python train.py --model="sound classifier" --dataset="short read English sentences (LibriTTS-R)" --train_examples=26041 --noise_aug=0.01 --time_shift_ms=50 --n_mels=64 --hop_length=160 --input="mfcc" --spec_augment=true --win_length=400 --targets=["voice"] --num_classes=2 --arch="transformer" --norm="layernorm" --norm_position="pre" --activation="quick_gelu" --mlp_ratio=2 --head_dim=64 --fused_qkv=true --bias="none" --qk_norm=false --parallel_block=false --dropout=0.1 --inner_norm=false --drop_path=0.15 --subsampling=4 --layers=8 --width=256 --positions="rope" --pooling="mean" --mixing="mixup" --loss="cross_entropy" --init="small_normal" --residual_init="none" --optimizer="adamw" --lr=0.0021 --beta1=0.9 --beta2=0.95 --eps=1e-06 --steps=23100 --batch_size=64 --epochs=56.8 --lr_schedule="linear" --final_lr_fraction=0 --warmup_steps=460 --weight_decay=0.2
Rows from block 2 of a small sound classifier, named by matrix and row number. Rows with one number belong to one neuron. Each number is 128 + 24 x the weight over its row's rms, rounded and kept within 0 to 255. All counts start at 0. Numbers have three digits each.
After each neuron's rows are labels from the 100 clips, of 14976, where the neuron reaches its highest value: "top examples" is what is common among them. Only what is clearly more common there than usual is listed. The data: short read English sentences (LibriTTS-R).
# fc1: MLP up (model.blocks.2.mlp.fc1.weight, 512x256), inputs 172-255
# fc2: MLP down (model.blocks.2.mlp.fc2.weight, 256x512, transposed), outputs 172-255

fc1.446:092086089157144107114131098161151162110104099091120143121154166165117097168128103101141130163124116108120151121130159155161126160114134107133130159143139097132167118100153166117120158110158135165126109094099111118111166131129088128148106152111098115126
fc2.446:122132102122116115121085146118135120117125134094117169132146153161143130151130158124090180114147116127122103112168118111117144130091143110142077100139147129144084074112185190100117131086212134096108100135118141108096120136144102151188125145120140134110
top examples: voice: female

fc1.236:103101085145137110113124108151156153108110102087112126123157156165124107171129116098136130165117125102115150113124168153166136169113126099135123152147136094135158117100165149116104170098160124162136112083094103110108167138128090139158117153109102121120
fc2.236:141143141114153091107089174135145116148133139128113161107134105106130138091103158171086154117145107102136106143131104146094105119120103145142108102129094135130115092143158131101117127085188165072128152163123155161123108140143149139150111150134138122141
top examples: voice: female

fc1.451:105093084148139111111120119147153165112109103091118159123156179171122108163119112089137130156110121117116145117126145152152130160113130103133135148144142104135163117096168172115122169100157139148129113085098122113111154137127077131147102152113096119130
fc2.451:141122130127162122106118157135162148166136143134131196139121133126155151125141140120096154091167110110150102164131085154097111098129136156123087113140139150139151118148117155130097106131165180092124126111122146168146110122100143119161091114147158118142
top examples: voice: female

fc1.461:099101085149132107116122103151136149109102101087125135123159175172120101173128110104142124165122128109105143121131170147166132163118119109135129154137129096133155119096159179108092171099154131163124107095107109114116159133136086134160120145107100127119
fc2.461:168152139137124119137112153111123116141143147142098130125153121143137133092130172168087160118158110072123124140166122145124111128109093133121093074143100135108112113119150124101117117085193154073169161167136147152123103136156143122179132110131124129134
top examples: voice: female

fc1.219:090084092151137107110140097165155166104102094089118141123152171171119094165125108104144131170111119110127156117110162156163130158125129102132129159147127109140170114095151163111127165103153133160124124098104104112123171134118080132145115155108096105121
fc2.219:128127098151128095113072138115151126126123115092136160145170175162139123149149118122094159127155128094120118106166133101137157148087139104161133119141146115161143121090169190128110116107184147116108104131116136108085109160143092114140112134108120142117
top examples: voice: female

fc1.470:104109079153123111122119110157145137105109106086118110110159165168122106177144107102134133154134118106110143111137169136165133174106119100135126151137135102135144110100165170126098159104162122173133099097109099106106163137151092135154129155109103126118
fc2.470:130128134110115096113111153126136135137122140137104101103136109126133112115125165155097151121128087122146140119154150137127117127119114115127093099159117146108101084116188114083116146088210126071130144147131112143125120117146138137160116127116121114117
top examples: voice: female

fc1.430:101097086148132104112126098158142155112107099092123132119151176174115103174123131099136131171121120117107142119121166148167128152118118110137128150134139110132152112093163180102107172098161130153131111091110109116119160135122082133156116151105099107121
fc2.430:143153139151092113147064123098143116103151136120151114150171155152131139121125175149088173115176118071113135111169139095153177122115106112115096090115116125127082139102147160087128127087151101115141144153168103101113135145118116130181132085098114142112
top examples: voice: female

fc1.81:097092080147140110112124103157139154108105098085127147127161171170119102175127110106140127167121125110117141121131160148163133163113127113138128152139131095133156115100158185110096162100162133158122107100104111114110161135134087132161108150114103126119
fc2.81:153143125149113113149091144100145109110148133138124112168161126145132138103118170156079165117166134061121115135183141124127147124108111131100070083147103111109133137121131129089122105097167135078148143150157114143116107116131140136185128107132145151113
top examples: voice: female

fc1.55:100096079140133107112126103147145168108101104079119138121165172173123104175120112099137125163115118114124146112128161147164138169111119100122126152137142102135150113095161167110104170101164124150124110090092106110111161129129078146157109148108098123115
fc2.55:126127127129143095131108159157161128137113116136092145125132114119139113106148132177093149119164120076147112154160120148100113115120123151141082103152087118124108110138152132110106132074165172104104137157144127157116110141129168142166125126136144130135
top examples: voice: female

fc1.475:132122116139176105110099145123116142127119137123142185133135123117106135138083145124121148113147108087109086128102096139108120134109106130129090131115118109135122124158166158106061136119160137132124109114106169118114124124147135138173113138166171126150
fc2.475:148156126132127082124136125109142116128122107122146072117129131132141092115158071139121076143115144121125148121136171106116150139130072136141159106118119152146123131102135117172104122114116113108131125155145110134134102144121130125041149125089105118108
top examples: voice: male

fc1.205:105108092167122115128115101150149136098118111089135113127160172172125111171144108098130144148129129110112144113127161139174132167108134094137128147132145108135156117100161187128104155115151118181135110096110103106112172138128085132158126148110106122113
fc2.205:118118111113107095114112137122146151121122140080126105105133127137122103152132165147100162123134108119153150084148170098142151137094148102142102126149121144136096070098191118095125164075222114106111112146109092096113148137138107140181113158102113124101
top examples: voice: female

fc1.445:124135076154099115137103116134129111100127124087127093133174157167120120177126131097126131139130151115096143106153161113178145179098114088118122136135143086119141138093150154114107139121139105164143090082113109102099157129167092128155151125096098157111
fc2.445:128105128089116106104179134130158153137100136130103093120113102106098119114164126143155130125098098158183172126134159135125133125117168119118142134143101144107157122125156066120153186118156123133119136146114098126124171116106145177152113126128112115105
top examples: voice: male

fc1.159:112107124096130111105161142153159174129112109115064125117144089124125101125153088135153084163093126125131150113120137115124156135130122121123126153163148095125143162130135088145187154109122127133122132116071125132115140124134160121072142119129121151128
fc2.159:122160133125140118175097143103114061110138155125119111125145118127112123107120102162119107103148145086095126141159132117113151158123108128126133121123113100138116125141138118148145138093120122140117145166134135123130131143158146145122155134155132158118
top examples: voice: female

fc1.82:087127067126122115122110104147113129112114106084117103105124171163123106200142110123138108157147126119119140112140171097160146176100120111141134147107122124134112103099162182127079158111161100157106077130116098099105146132153099142145155155110107129100
fc2.82:151126167111122122133137131118132130133142139180137115140119085108136154075110175152122163119132120112142114151112111158113117091157130143116073101139094162123122129160123099088114128126131148095160179142139128179150110098109161134180131111159159121134
top examples: voice: male

fc1.150:110120083159150107128082127138129115102110114096135153131164152151117119167112119112130135126147145106109124119144130119129131173098125103129116146117127086132152120121180178112070149102156128164121090115093130100088146132155112135177139142132127148124
fc2.150:170136141094111106125136097111161126141119142142168078141144120137132116101163097135130112132130114139137167128152185120151149109141110141080133104109117148142146139079122080156117115154114123086146144141152090156157136129108114134097121086063078135094
top examples: voice: male

fc1.435:114117109106114116104137145128137167121108109107077124108132111124123120159063148128129121161112080113147126115134128116117160151123109113122098141149127119128120102131197112093119188086177112096117121103100135114110118129142133138128127151134133143142
fc2.435:177175113093173098096097147078139156188137171120145143119132122138115145118143102153064106090138123119123106161106145130086114120130072182091122060111110139131118132114122088151134131133129150095149112126151149156145112117144135130096080106110140138112
top examples: voice: male

fc1.423:094081087147139112107131110159153165113106096091112151122155171167120100166129112098143128167112118117120149118127155149158130153111133106135132155148141104138169113096159167114118164104162136152121110088092115115110163136126081131150102153108098118125
fc2.423:138121098137144122124087148136171139147141128115123174152158139143150131140112160104086171124146103115123095137159115134112132124101115132126085101160156119113143110120148167094101105119183164092134104094124145151112088131125122118161102131126144144127
top examples: voice: female

fc1.228:092096082150134108119123094155135141106109098089117122117143172178118103180126108110140130169128122110114147117121170134170129167115129107137127152137126107130161114097154177111094163107166118165121101107104103110117164134129083134160125154109100115118
fc2.228:140161157111122111131126147113129104111129112160137078113114108132133109090148135181116142136150139077133142142156150127108151122143105132122100101144080134140100107146138106111120114076140125098131171187152105158135116130131154148142153136155149114108
top examples: voice: female

fc1.491:091085080149143113110126108160151164112104101088115147122159174164121101174134100099141125158118120112126148118132157150157132164110132106136135156139141098139161114100161171121108168101161136158121106097095112113105159132133083138148107155114098125120
fc2.491:152140105130141090130081159116149110131136125108108158163181116134131132127119150144063149114174123089135093119178115119109147145085111127140086090153136111144109111129159154103121109084193145093118113139114142138096096147162139136159133124139157152116
top examples: voice: female

fc1.122:103096085146144113104125119146153167119108106092111155122161184171124107169124111092139124157107120115119144119124149149153130161114126105133132147144142099133164119099170176113115169099158138153125110085098121114110155134124082134145096149114099118128
fc2.122:140118116126150114135093151119151134143150159132138193156147145119144165140133138106090158084160120116126090159154076147095114122115136144121087098128157122149141141161127172128111097128148180113128114104125150149118106120121139133156101121171167142145
top examples: voice: female

fc1.294:127112104159147107131093127141130128098116131111143160137159146140119125152114140098129161118148134097100110119126113150130113151112126108127096140124126100130146119139152180120069139120151137178134112100105138110105157130151110142205116141147145145132
fc2.294:127126126119095079124117130164157110109130114115154066130139127131131073124166088135116113144128141114111169087155186115138153138122133102127152134158143117139131114098152115151113133091146110119158130143142089123135137145150119121088132133098099116104
top examples: voice: male

fc1.94:095081100157137109113138111159151167104107097102115149120152172165117096159133103099144134162107123118124153119125154153159124153119141102138130154149135103135175117103161166112126161107151139168127119097105112118115169133115089123147102154117097106123
fc2.94:118108119146107108126083131108151131125146127114120151140159161140140143138122158086088174107121115124097109118152108120141132131113156101150116107159178117135112123119150175104113132102175142097136121104121140112106132151128102099172108131123130137134
top examples: voice: female

fc1.242:119114110138159105115104135142122128097114122111142162134159129127118124142114146111134159120148136090102111120138111154135114143107120114137088143119134084147136117153157172122071141118165143155130116095095140117100146131147127149205110145162161140140
fc2.242:125100116128113093105133153144137117113128097101113097098118141128138073122159094129117104141106133143141149095147165113114143143107155101171161137156130123128130116101151112149109148086157130128141125160134111116112135165149121122090133157114099100106
top examples: voice: male

fc1.432:132138113154092127152098089122115108096141136120145091150164181176125128136143138081121150126128164120093143122175150127191130129113125104109129127138161088112140134087129164116115109141113110157141111099130105126123162125160069103148135115083084167109
fc2.432:123111103117110131111153130125140147107088113108104078122137134147117106150122134113150080151075101162149150087132174098135154149106130098146157136159119126122089125101187107115139190090153093127130103117116122098097116144142112146103135145114113130115
top examples: voice: male

fc1.360:117131118110186118086097159120135152149119131117088200099127106104122141136087148131123128124136096110140098127116103100095120135116128138121099132111136128134125118154147123117127139104180147118091121120061169117100112118131154185134117155157159144157
fc2.360:129150134107138121119131118111117117137122118129158093094111104110138101128155074165146092133139127112123138132096163116108142118147096151142158122100096157175104128125103105177117109164111103123101119177142109129149128138126140132071134134118120106107
top examples: voice: male

fc1.248:104116083155114113128114101151139133105113111088125107116154176172121109186144114102132136147137125110108150110138170134173132175101129091133128147127140110130149113095151185129099149119150116177133094105114094104101168133149084131156137151106100126112
fc2.248:130141131087126109096114144152167142153115139121096108095118110123131105122137138159117135134133102128158143115136163122118131109126111133133110123154100149118110073102186097105118153092197125083132134155123114143146116128129138153155104147104111106117
top examples: voice: female

fc1.119:111117090168118114135099110151156122108118128097134117140164165157126124183147125084135156128141130126107139112137142132159117165101142091127129146125148108124170131102129181124100134126140128192137092086102104104097175135151094125173136142107103149124
fc2.119:126122104110120113109141130165172132139110127088129099109133114136110093141146120138120106143120102155170165079152181101134146139107140111118149140148119137101132103075178079134143155099172115120134109140117104117134141134126104151110119127069079123105
top examples: voice: female

fc1.300:103097081146143113106125115151157170118107102089112159124160180171123107168125114095140123159110120117124149119124153149152134164112130106132134149141138099131166122095166171114112173099160137154124110088094120112107157135124078137148099146109094122126
fc2.300:138145098124158105116096171129160124152140143109117188131129141140136142141139136126078152097181120090147098155158093144084116126095119149139094097130142129157134100149143177124115108097173184094130100120129154153115091137121144136150110147164167135135
top examples: voice: female

fc1.97:103138064131136120130101116141105116105122111082118110103131163163123113196144110131127107155153133114110132116138170099147147186097117114134136136105120112129115111107158184133082150113151104158113080133122109105102138131161113141136162149120119135101
fc2.97:140109165118136125124147130129136138140136142180139129133112097106130156084110161145136173124125110119153116154099112167109107087167141151117091126150096171107138134146107104096121130140133156100148174139131128178169126099094147131186127119141152104144
top examples: voice: male

fc1.460:096083083136135110100113105157157165112106114091110147127160163159120112170124127095142142149131114121133144119136150150167124157106129107121122154142152102136160116104165162107100156105172136148118103087079112112102157127130086146170094149113103128128
fc2.460:133116154115140113120107146140161146142138137161121171130125093096142153094117166145119189122130103130141099149132097153121107091137145157124079114140117128106129138147107128099109109141151165103119159142118147167130117105110150130177103110141140122144
top examples: voice: female

fc1.405:102132109110143113089101151122130148134113129115081150104125112114116131158085155128122139132128093122136109120132118117105130152112115123118111135120132118130124104145200123089106157093201127119102098112076151107090114124153145162152118164151152145157
fc2.405:169158141100163114113120130105115151176120167156158121101118093098129141115165080156111102111130118125132126163087153128099118104160104177089113081082110171156092127145104098174124111175101121138123134147142123153158143099114163137080111103134128128114
top examples: voice: male

fc1.481:104115109130171096109120129158091135110108101121123154144151123126101100126117101146138129148154120034108099126129115118102118128121088147130105155144099079119096145162116172107123114097154142111123128135136149126109115135172159141141127134183165146152
fc2.481:107129124083090105142139126146130108105082097133114088102103150146134102141173085142135091149147119124147167121150168105145150153122136119156136133087096128182086115110164140160122198091115099133115119149149096113120114152127113145101139162116104109101
top examples: voice: male

fc1.499:099094084140134111111127105154152163112103095084114142125166168168123103170122114097143117173117118115118149116126164151160143164116121107133130154144138094136158122095164162105102169096154130149123109085101109115112156136129085135150109144105094123119
fc2.499:152142135129133114141120159119139114142146120129095145142131096117143126113133164162089165135167129054124108140154123132102124115114082153136089083151103112134119115147102123097111113088156166072138136149149145168128074125140175106174127137144154123128
top examples: voice: female

fc1.444:122123077141094112134111118136134126084117119090118096139164146159120118178124140086132132141122131115109140101158150126172146173098107085126119141150142086123131123101164150105099146110145104151144088064107111102096146133175096128159150139103103154116
fc2.444:141105130098113103095155143138160151155113109112113103098107119137117104108139140134130116141090111148162161112126160124133127113123145123140149115167125153096136098095160086102130186104164131096136139135117123145146128150099128140131095135096099104111
top examples: voice: male

fc1.154:116129116096162115078117157122123153141116128116065183095126106107121133136090147130123126127131098108155105123129105109092124135113105131112100134119122120131122108149160111097128140105195133103094118116075166115095109121140146179135107160157157140158
fc2.154:153141132110152114108125113117132135155119125147170097109122106117133103129173067154133079134116114125130138137099177118107135112150087158119137105109110166166081123120111102189119127153115108117116121164145101142152127130120140120061123119116115117098
top examples: voice: male

fc1.49:091076097152137110114138101165150172111104098099118152118150174163119098162131100101146127163115115116122152122124157157160125148120138108139138157140134103136167116100148175116121163109147138162122117099099114117116166134121086130146106153112098105125
fc2.49:122130100168127123130076151129140103110126113110106156154189173157146125147143120118093158125143127093106096112190124117132134146073140107159114111162136093140126120106153205122112113085183154143126102141128153119079103167151117126152121128133143155122
top examples: voice: female