config.toml
head_dim = 64
dropout = 0.1
init = "small_normal"
learning_rate = 0.0021
beta1 = 0.9
Rows from block 2 of a small sound classifier, named by matrix and row number. Rows with one number belong to one neuron. Each number is 128 + 32 x the weight over its row's rms, rounded and kept within 0 to 255. All counts start at 0. Numbers have three digits each.
After each neuron's rows are labels from the 100 clips, of 14976, where the neuron reaches its highest value: "strongest on" is what is common among them. Only what is clearly more common there than usual is listed. The data: short read English sentences (LibriTTS-R).
# fc1: MLP up (model.blocks.2.mlp.fc1.weight, 512x256), inputs 86-171
# fc2: MLP down (model.blocks.2.mlp.fc2.weight, 256x512, transposed), outputs 86-171

fc1.183:189141153194136120118119155069150110076173174130108101116064109150132099091107111117146175120133174145165122115078125124155088085197171103138172099134144108089168096130162166118132151112086133159112120114109064134158173125151139147110120087118156153109111162
fc2.183:152174139104125106108133126110164135123131154124178161108168090099065056070137136193142145166099133124164118107155150095165153137106135140153135087143116153129139060091090126136148061131116166180132108102144134168082153078156108160103137116164118172100069115
strongest on: voice: female

fc1.137:171144139141111132109110151055155114081154182118087107126068083148136093095095106096134175118139183155172120066092142124154099102197182126135137106134154114085155109175169143118127160113095116150124134111083072141176162104156151121118150078118148140110089143
fc2.137:169152190158145150175196103145121098126144149139144066117119102135104091115098074160126120114127134195147083138105151140130109084164185109107177123142137139110100095091076194145069088119152136161083159139124096119195140159123105164102066108144132162143124112
strongest on: voice: female

fc1.444:157137157213159111116116144110109103100147122112111080138055132144131142124097123150137157110142141129146121152063111110133069062211152094115183113140113097076143117111135168110120138117117153153091124114137051132172140167148153155111111110111161154089144150
fc2.444:146101111106084135092076086066148143129119168119160152099137108153066063132146183186119167133066159100148165086146124129148118165093153116120097103154082132159123104133150096156110082147192130208134094135137139127105169096115100137082168094164168174132097151
strongest on: voice: male

fc1.55:176131149176131130123112156070149102074162170129109086125067113155131115097106105094141172113132175146164125103092131117148087091199184100130157108133156112091164119133166162115119151108095139153123124115104057135173173122148154145111128088115162143100111182
fc2.55:108173130127141102121109168128149137109143139139186116132196109098049108129164131204086101158108113165136120138171157101129139128107164170149142115138132122186100037072078121141076059114129128150119175103138129184094138138123067177108130138152101142103107127
strongest on: voice: female

fc1.97:162118199144189123159153131141133147153206118118122105162137126172131164111112101143134154113187118145146160149124088095134069074203125089165172101128128090117177123095148206107129139120096133115127116122113027133135160146118128129115080132109162125063140199
fc2.97:085166112066085154097084148109150120078098145150140092130137122105102104189162156111097116138095149108094110090178153119108180143079151188087063145130112145138074117132107076136052102108179109120134131076146184172108106080161087126165169138130081137122097103
strongest on: voice: male

fc1.481:146158161151163110164087156154107103144229116141140121104140099130132170090134079127129122087123143126176101133145136124125128098173151129152178139155193164114160085120111186110090083097096178186141170089124110155195154115201130185127150154110099163125132115
fc2.481:174078176109160129141167137126139174159157131128148182119155120162061116093145059180160140136142115171160156152157092120148115103111133096153120099132063106144152072108140169133175092141124102187121081122060134113079160137086083106075101096148148156121126168
strongest on: voice: male

fc1.65:188145144174121126120125145070161104075162178129102093116055094148138098080108105111148164118133176154165120099088134126159091101190181113139157093132143122085162112142160158114137146118083126168126120117098061134159178109152141136118129079114157157118098164
fc2.65:135166179161139107155155135151159101135172140153144115150103085126133113075075053174124075165138102212146087125111164092135096144187158157163131110100148135094121089118049152101104108122072114127130153137078110139194128098190151162102127147117119151090110136
strongest on: voice: female

fc1.498:186151145173126121124122141063148101072158169125095089124057091146137103085102108112146160119132170152167120101084138123157089098199180114132162094130147117079158110151155164114135147118089124164120124117102063133169171120163145135113129077114155156110105157
fc2.498:100174133133119126149115127154182086103124141161151100144121113113142104106087117158105074152112106162098084124153186103135121168159178170118139110110156149138094121088072117115089112114112163116160157109128117170146112103168106191150133140121111142102103118
strongest on: voice: female

fc1.404:186152142165122123123121141063148104071152173124097094124060089145134104087103109109146162120132173153170121093091140125157092101199180115131158096133146116080163102153160163117136147118091120158120123117098061137168173115160144135115129078118154157114103158
fc2.404:114199127144108133133135129109187085090123152142159093137098102114120099097066126145097095163100119170109071125128188094145113144174193157135138125119158152113102117115060122121095084116096161131142181108121105167173100099174143187134132126136129145097083133
strongest on: voice: female

fc1.110:175128161176136134120113157079145104078169163130109085125064112157135108092103104097140175112135178147164120101091128112144090088209185099137156107129158113091161119130166164111120146110086143156129125113105058135181176117154157147114126092110162145094111180
fc2.110:110169130131143107137095133142167104098141130112189093130187121107071100137147181188074119146096097121108102149153151111139139117092159164132155140132143138178096100061070116135057078122145172136107163116157149140093121133141074187115134121141107141116094124
strongest on: voice: female

fc1.423:178146143166126126123117144066149104075161168122099097115055093148133092088099110111150173118128175154173124089090137124157090095205179113138159103135152118082171100143158156117133149116090121154121126112097061137174167114155142138109129082119156149114102160
fc2.423:121174137158118132128125119103188066066115150105158082149084108112143108123053158162087131161103131144106073124103179093118101130191196151116154133108160165115096136093080129106088096122110181125147175093144097153172117116164129202135136145122123139094083127
strongest on: voice: female

fc1.303:173144157186136120121104146093141109087178159122102088126067108154136106097101111121145168117137170152164136114080121117143081087208165097133171092132148104091172095128162167115128152115096128156108126111109051136179170131147143142111120093116157153098117174
fc2.303:128146129083120116112116145091163108109111157172212128101175121102038072107147151182108123161093131123123106127170155103140152128118165134138136111154113147131105100076111107146097037119128164188161124083142125164098142112138078180115139130169104142110105114
strongest on: voice: female

fc1.202:175139155167134123119121162070149110078164169128100092122066106152140109091109103113143167119132178152168123105089127118152090086206183108136161098129156115081161105134157167111127144113078133162128121114103060135175176122155146146111122087111156150102110173
fc2.202:114157123130127094120093133131144099107131141138184076139186112128086132132142164203083105149097102142129102157167163108146130130098161144127148110120141126157099109077046101125051058127140155133115191119151136149101124120155076177111141121130115149112110158
strongest on: voice: female

fc1.360:112134127177124122137150196136153102116121158166159086114141161113131134141149116162130103124123114122117142162105148131100127156159195110102159074138137160159111083063120144126117106056112156180175095116146124134120142152115095217127118172127113174128153139
fc2.360:135058119096132171130154115164123192215125112096123188132169130168136138076152083100178142146153145144142176117196090110162130143086053108184096145124144100148179133137149109118203134177119151098165111110095142125103156097121111085117141131130139099111108161
strongest on: voice: male

fc1.383:159162136177118111133117157095159096062144163138103085152065091139142101097094090109142151115141173169170112094077152104146090109207197116123160096124167116098147118141147158105130145104093119154133126119085064133182151133139136132130116095106145139091103154
fc2.383:102119077144071154089074146090176053083078188106156082128083097118104111147092170160089135146087176119112098088109195112127103174171212172081092115129123142134065152147157084130090093119153123128184177107153113126209132107128156163139185120142140142113063137
strongest on: voice: female

fc1.405:137110117207125102123107188124124068099121164146161049142133148114126134134144122162140121113090132116127145155105151106114093130162208096097164077139127158162124099074148148116115097095108142176159099114151112137140171156116101196120119158118123194099146177
fc2.405:078063096117112152083152148152160182184096128107113178117166153154178151123142123085118102137122112141087172128161125119104150188094078118139084148138133102150164169154144087132181175114137150099178130123094161129118129109103140116143174157146118087121132160
strongest on: voice: male

fc1.435:149095106210119101119087163096124076092126173133167067128114147120125122128141138153144149124057158109138140149096130115126086117161198097112155091138130165166141089074158124125114084121115157191146112121150104126131201142106113206096138138125132198115129181
fc2.435:079104110158107125098146125152133135179127121127179157091161135146138115103132113123133106126075106165073116139137145132126118204111090122136129117157115145146172142124107101153163109115127187170152143148088139134123155112155139167113174141167155137136136137
strongest on: voice: male

fc1.414:159159169164162125131145143114133135117165127126079101154070113151139138100108106087134147101187144146145130132099116099145097080199132108155162110130162093045150143130121179098120197105069132097121132119120042139144132130182156122120088099097156119070128159
fc2.414:139135121093131093127128109111093188146126123133135175101169134159082134138174153163140162125089139124146174135157082134123128128064132109120124123147071104155138105111123111148138097136152107175124106152117164103062152143140083104079118112159139176135139170
strongest on: voice: female

fc1.475:128150169164149143132136184131164065082155155151137061168114138117130109141115106137131085082160129116122065118119134071101137118151168125121158103144141158101115114109099184093092122088113164146156131114143112141176142087178144209123102165098104138039132105
fc2.475:167095135121145120133169093119116208195137096066118204113151109156105124078137106118163164172112119138142175119162077089163114112118095102171118126141120106155172102140123132136230106166104177156132112160117129117097162129127120099071114101168165143096121147
strongest on: voice: male

fc1.242:129152174194132128132124207135148089096168120158118086152098123122131095118099077132137099104179146140157058116100133094109133105211149124133151112142156124066136080109100164100089149086080139137143139104121092147204152126180122181121110159103109128053113094
fc2.242:201140126109140099116130076083083163168129143127117187109125088141094117086137135187152153168111177138193167108152114094169091105118124102149147084137111115116163042143135146134181105149140107188122087152126106131100179129132136119075120096160158201098109141
strongest on: voice: male

fc1.460:147146136184132128124104167081158091070144170135112074139067110143136110115096103114134159115136175152160120098083150110134091103226215111110170089133161119108146107122155164112117141100096131159139124109104058141180154136140132147122119096112144148086104158
fc2.460:081141101097104160087087160098196103055085177132142121136151104074115108181146183133053120159094139128108105124151184099119165151120203172089116123123176159135064128130120087125062101094159135122165184072146150184128089130110110183179163131133074123104089089
strongest on: voice: female

fc1.219:192150141160125133120096150064157108074167172125098108100073093160134102084116114088147176115135191152179127084106129134163104083169168113140149108141157114094171111141167146120129163115099117155124127110094075139151171104158133137112137077119149139131090152
fc2.219:143189171161141120161179087155153124123141111115160113125108075146112087079074119149108130155125162171122101122103157102170095105182169107143188106129151129059111099085083167130126107139089169125127167147106074118160116116159135158131085098152159141107090142
strongest on: voice: female

fc1.82:158109180129168131157147137137145142141175130112127105166133123172131158115110106146135162107179136150156159127124102092141064094207141089148160093128119087126168120096166194102127131116095128118139109116106029136143165146110128122109091112104165130058134206
fc2.82:097159115075099151110085161117135118089094132155149093137150139112082112201168167125100108150094129088079103105182144108093190127089147185083087151120126143152086111113095084131043088119172124140122146103162184161114113109156086143147163153126067137112119107
strongest on: voice: male

fc1.445:150140171199173103130125136121098125123156105114094089140075133153132158130106119126122161115166128137137140157079101115131066061204132087133189119136127092070141122124130185114119159115111143133063124118135044133157127176150159145121095106113169146098157168
fc2.445:103126086097081143087078127071127159116091168182125153086141141147095094146168164166120131099082183134131186110157116161126123165083156118098105118165064090146106123119161092167101131131190080160162084118102145123067136126112077102112147133166127154163117167
strongest on: voice: male

fc1.446:171147147171129120107112157069153111072167168122088107117070088146139105089105106094137173117138175154181125090088137131151092086197185122133160106135155119085167102153152163118131162110088113148127128107089064144154167114156144133121133082118147151115102147
fc2.446:104142175136145186156159117116156105110130153111179097142124133146105104131079107204095136138093129186106113159125165115122107106171186122109175114115149150119113117053095157119063082099158155140087150136118082138166118131109102201103099114131144149114116140
strongest on: voice: female

fc1.94:191151150157117123116110146064148110072161170124087106110072076142135102092108107103144165116139183155181122084095140134157103088181174122129150101140144117076172093163159165120131157121099112162121125112092074140158174106162136127121129079121143162122100139
fc2.94:159171161144132130126181109087151088114125162096151096127073081117123087114050112172085122149086130166117087124077162108152113098210180131128170107123123148060108097122084152123087078110125149156092166136128096149190121131149172175101113097140123180109101119
strongest on: voice: female

fc1.228:186139165145144126128114151091141111096179154120096091139082099162138125095109109101139172107158174142165139099113120107150090079207165106142150112133153104083165116131158173105118159115083126135116126113111049141170170112151134128116118089105156137081105185
fc2.228:146130147071142121155124140145107165158161095141148154132203132171087147160184138157111129138114124128133148151208088119115162103079118150138122167120139115171128074072085123130088067148144140155079152120135166138082135131137053150102113132131089140119116143
strongest on: voice: female

fc1.49:184144144149121131120113150057156111071165176122093107111073081148135099080108105099144168117141175158178120083095141131162103097186178123140150100138154117077165107159163152119134158115086112158133125113086074140159161108159141129117141075119145145121097146
fc2.49:163199173156158128157172117115128124114135127134113110143120090130148114086071101163103132146139119189138086142112164105154104086178167133129190124112157144077116089108070177106109096125106161131087178136110066145169121145149137165105085103120136166105098140
strongest on: voice: female

fc1.236:186150150187139116106114161076139123088178163124091094121067102157138106096109107119139174116136170150165134114083115117146086078207164100139164108130148109097171095128153161111128150108083121168099131110108061137164172129157140140112125090112152151095107166
fc2.236:129161148103148123125124133122148101118138140134185129106171122097060065120144145197129120153096114103116086138172149107137170130101151153125140101149119158124118088077088129145108061112118182181130109110171143160108140085151098183107123130165089155114109087
strongest on: voice: female

fc1.150:168159183181175124157135147120127117095179124140110078165098122145134141119132100113134119102168134140150120140108116087132091078193145105138195101135156119089152115097099206100104151104099143144101121112124065141148139147165134169115079118100134138047139148
fc2.150:102087103090113152108094065128168189156106128084157210111136113171099090129124168098107182151098146108113173097164100110142118149106116117156113155145153095139123162154138076133179120135143145122155145113106153124089085141130118077136158076154170098112080168
strongest on: voice: male

fc1.432:120144149158146097129116116133079132143145089093090091144068111155137146138078136102103158123150116133118131135084123113154104081191110121131167161128165102087109145158096139121094152132134120122065145128128101127186104171181184118143129064119158116108159138
fc2.432:175097131164126159132121094085088136150130146140114127114116144176102129138137151188183158116081154092149148134103096141124065120119154085097152089139043135149165103118173140140147110148169131191121080150164102070122185159091115122053116094134173183141137166
strongest on: voice: male

fc1.154:116101121205126111139114194142126092088117149163176083119137163115125126138162115158136107121092121118125154157113152135106121146157197103100166090140146168176117096064151146124120082078121160181163099115146126134142153152097096193127108162124118183131152165
fc2.154:117074102103123182102148107125149208210125131072131191118167122171138154090125107110150147145116128151126194112167104113136120156096080120171090125136134094146197133163153096128216141151131152107162106096088138124101145117112121111101166123145143105116099169
strongest on: voice: male

fc1.451:190147156172128124123128142069152096072158171127107090112049095143130100080099107114149160119126172146162110101085136130161092092200182111134159099136144124076159103142152166119135134120088135172119123118106069135177174110163148141113127079119156163120108157
fc2.451:078168105139096137108115158123200100086110157148167114153109105095129095122088122137092080171100126181116081095130197088126134168160192180136106118103166146128090105132079080110093108094104124102167172109101130178156093087164123170149163148120099130090089103
strongest on: voice: female

fc1.294:150164185160149134129118179122135095083167133155102056167078118133133105127104090111139101104177134150150096131109129088110123090183135121109158120136150118047122117138099179104095172096104137128113129114115090135198132123177141166126108130108120118045128109
fc2.294:169142130120150062114136081117106188178145123090143197099137090166084110095131135174131177161119150127182178120143089101144089107124114103158155132154141091121164077122091132151183103138119114161097112138125116102100155144162118092095123099177154162106088140
strongest on: voice: male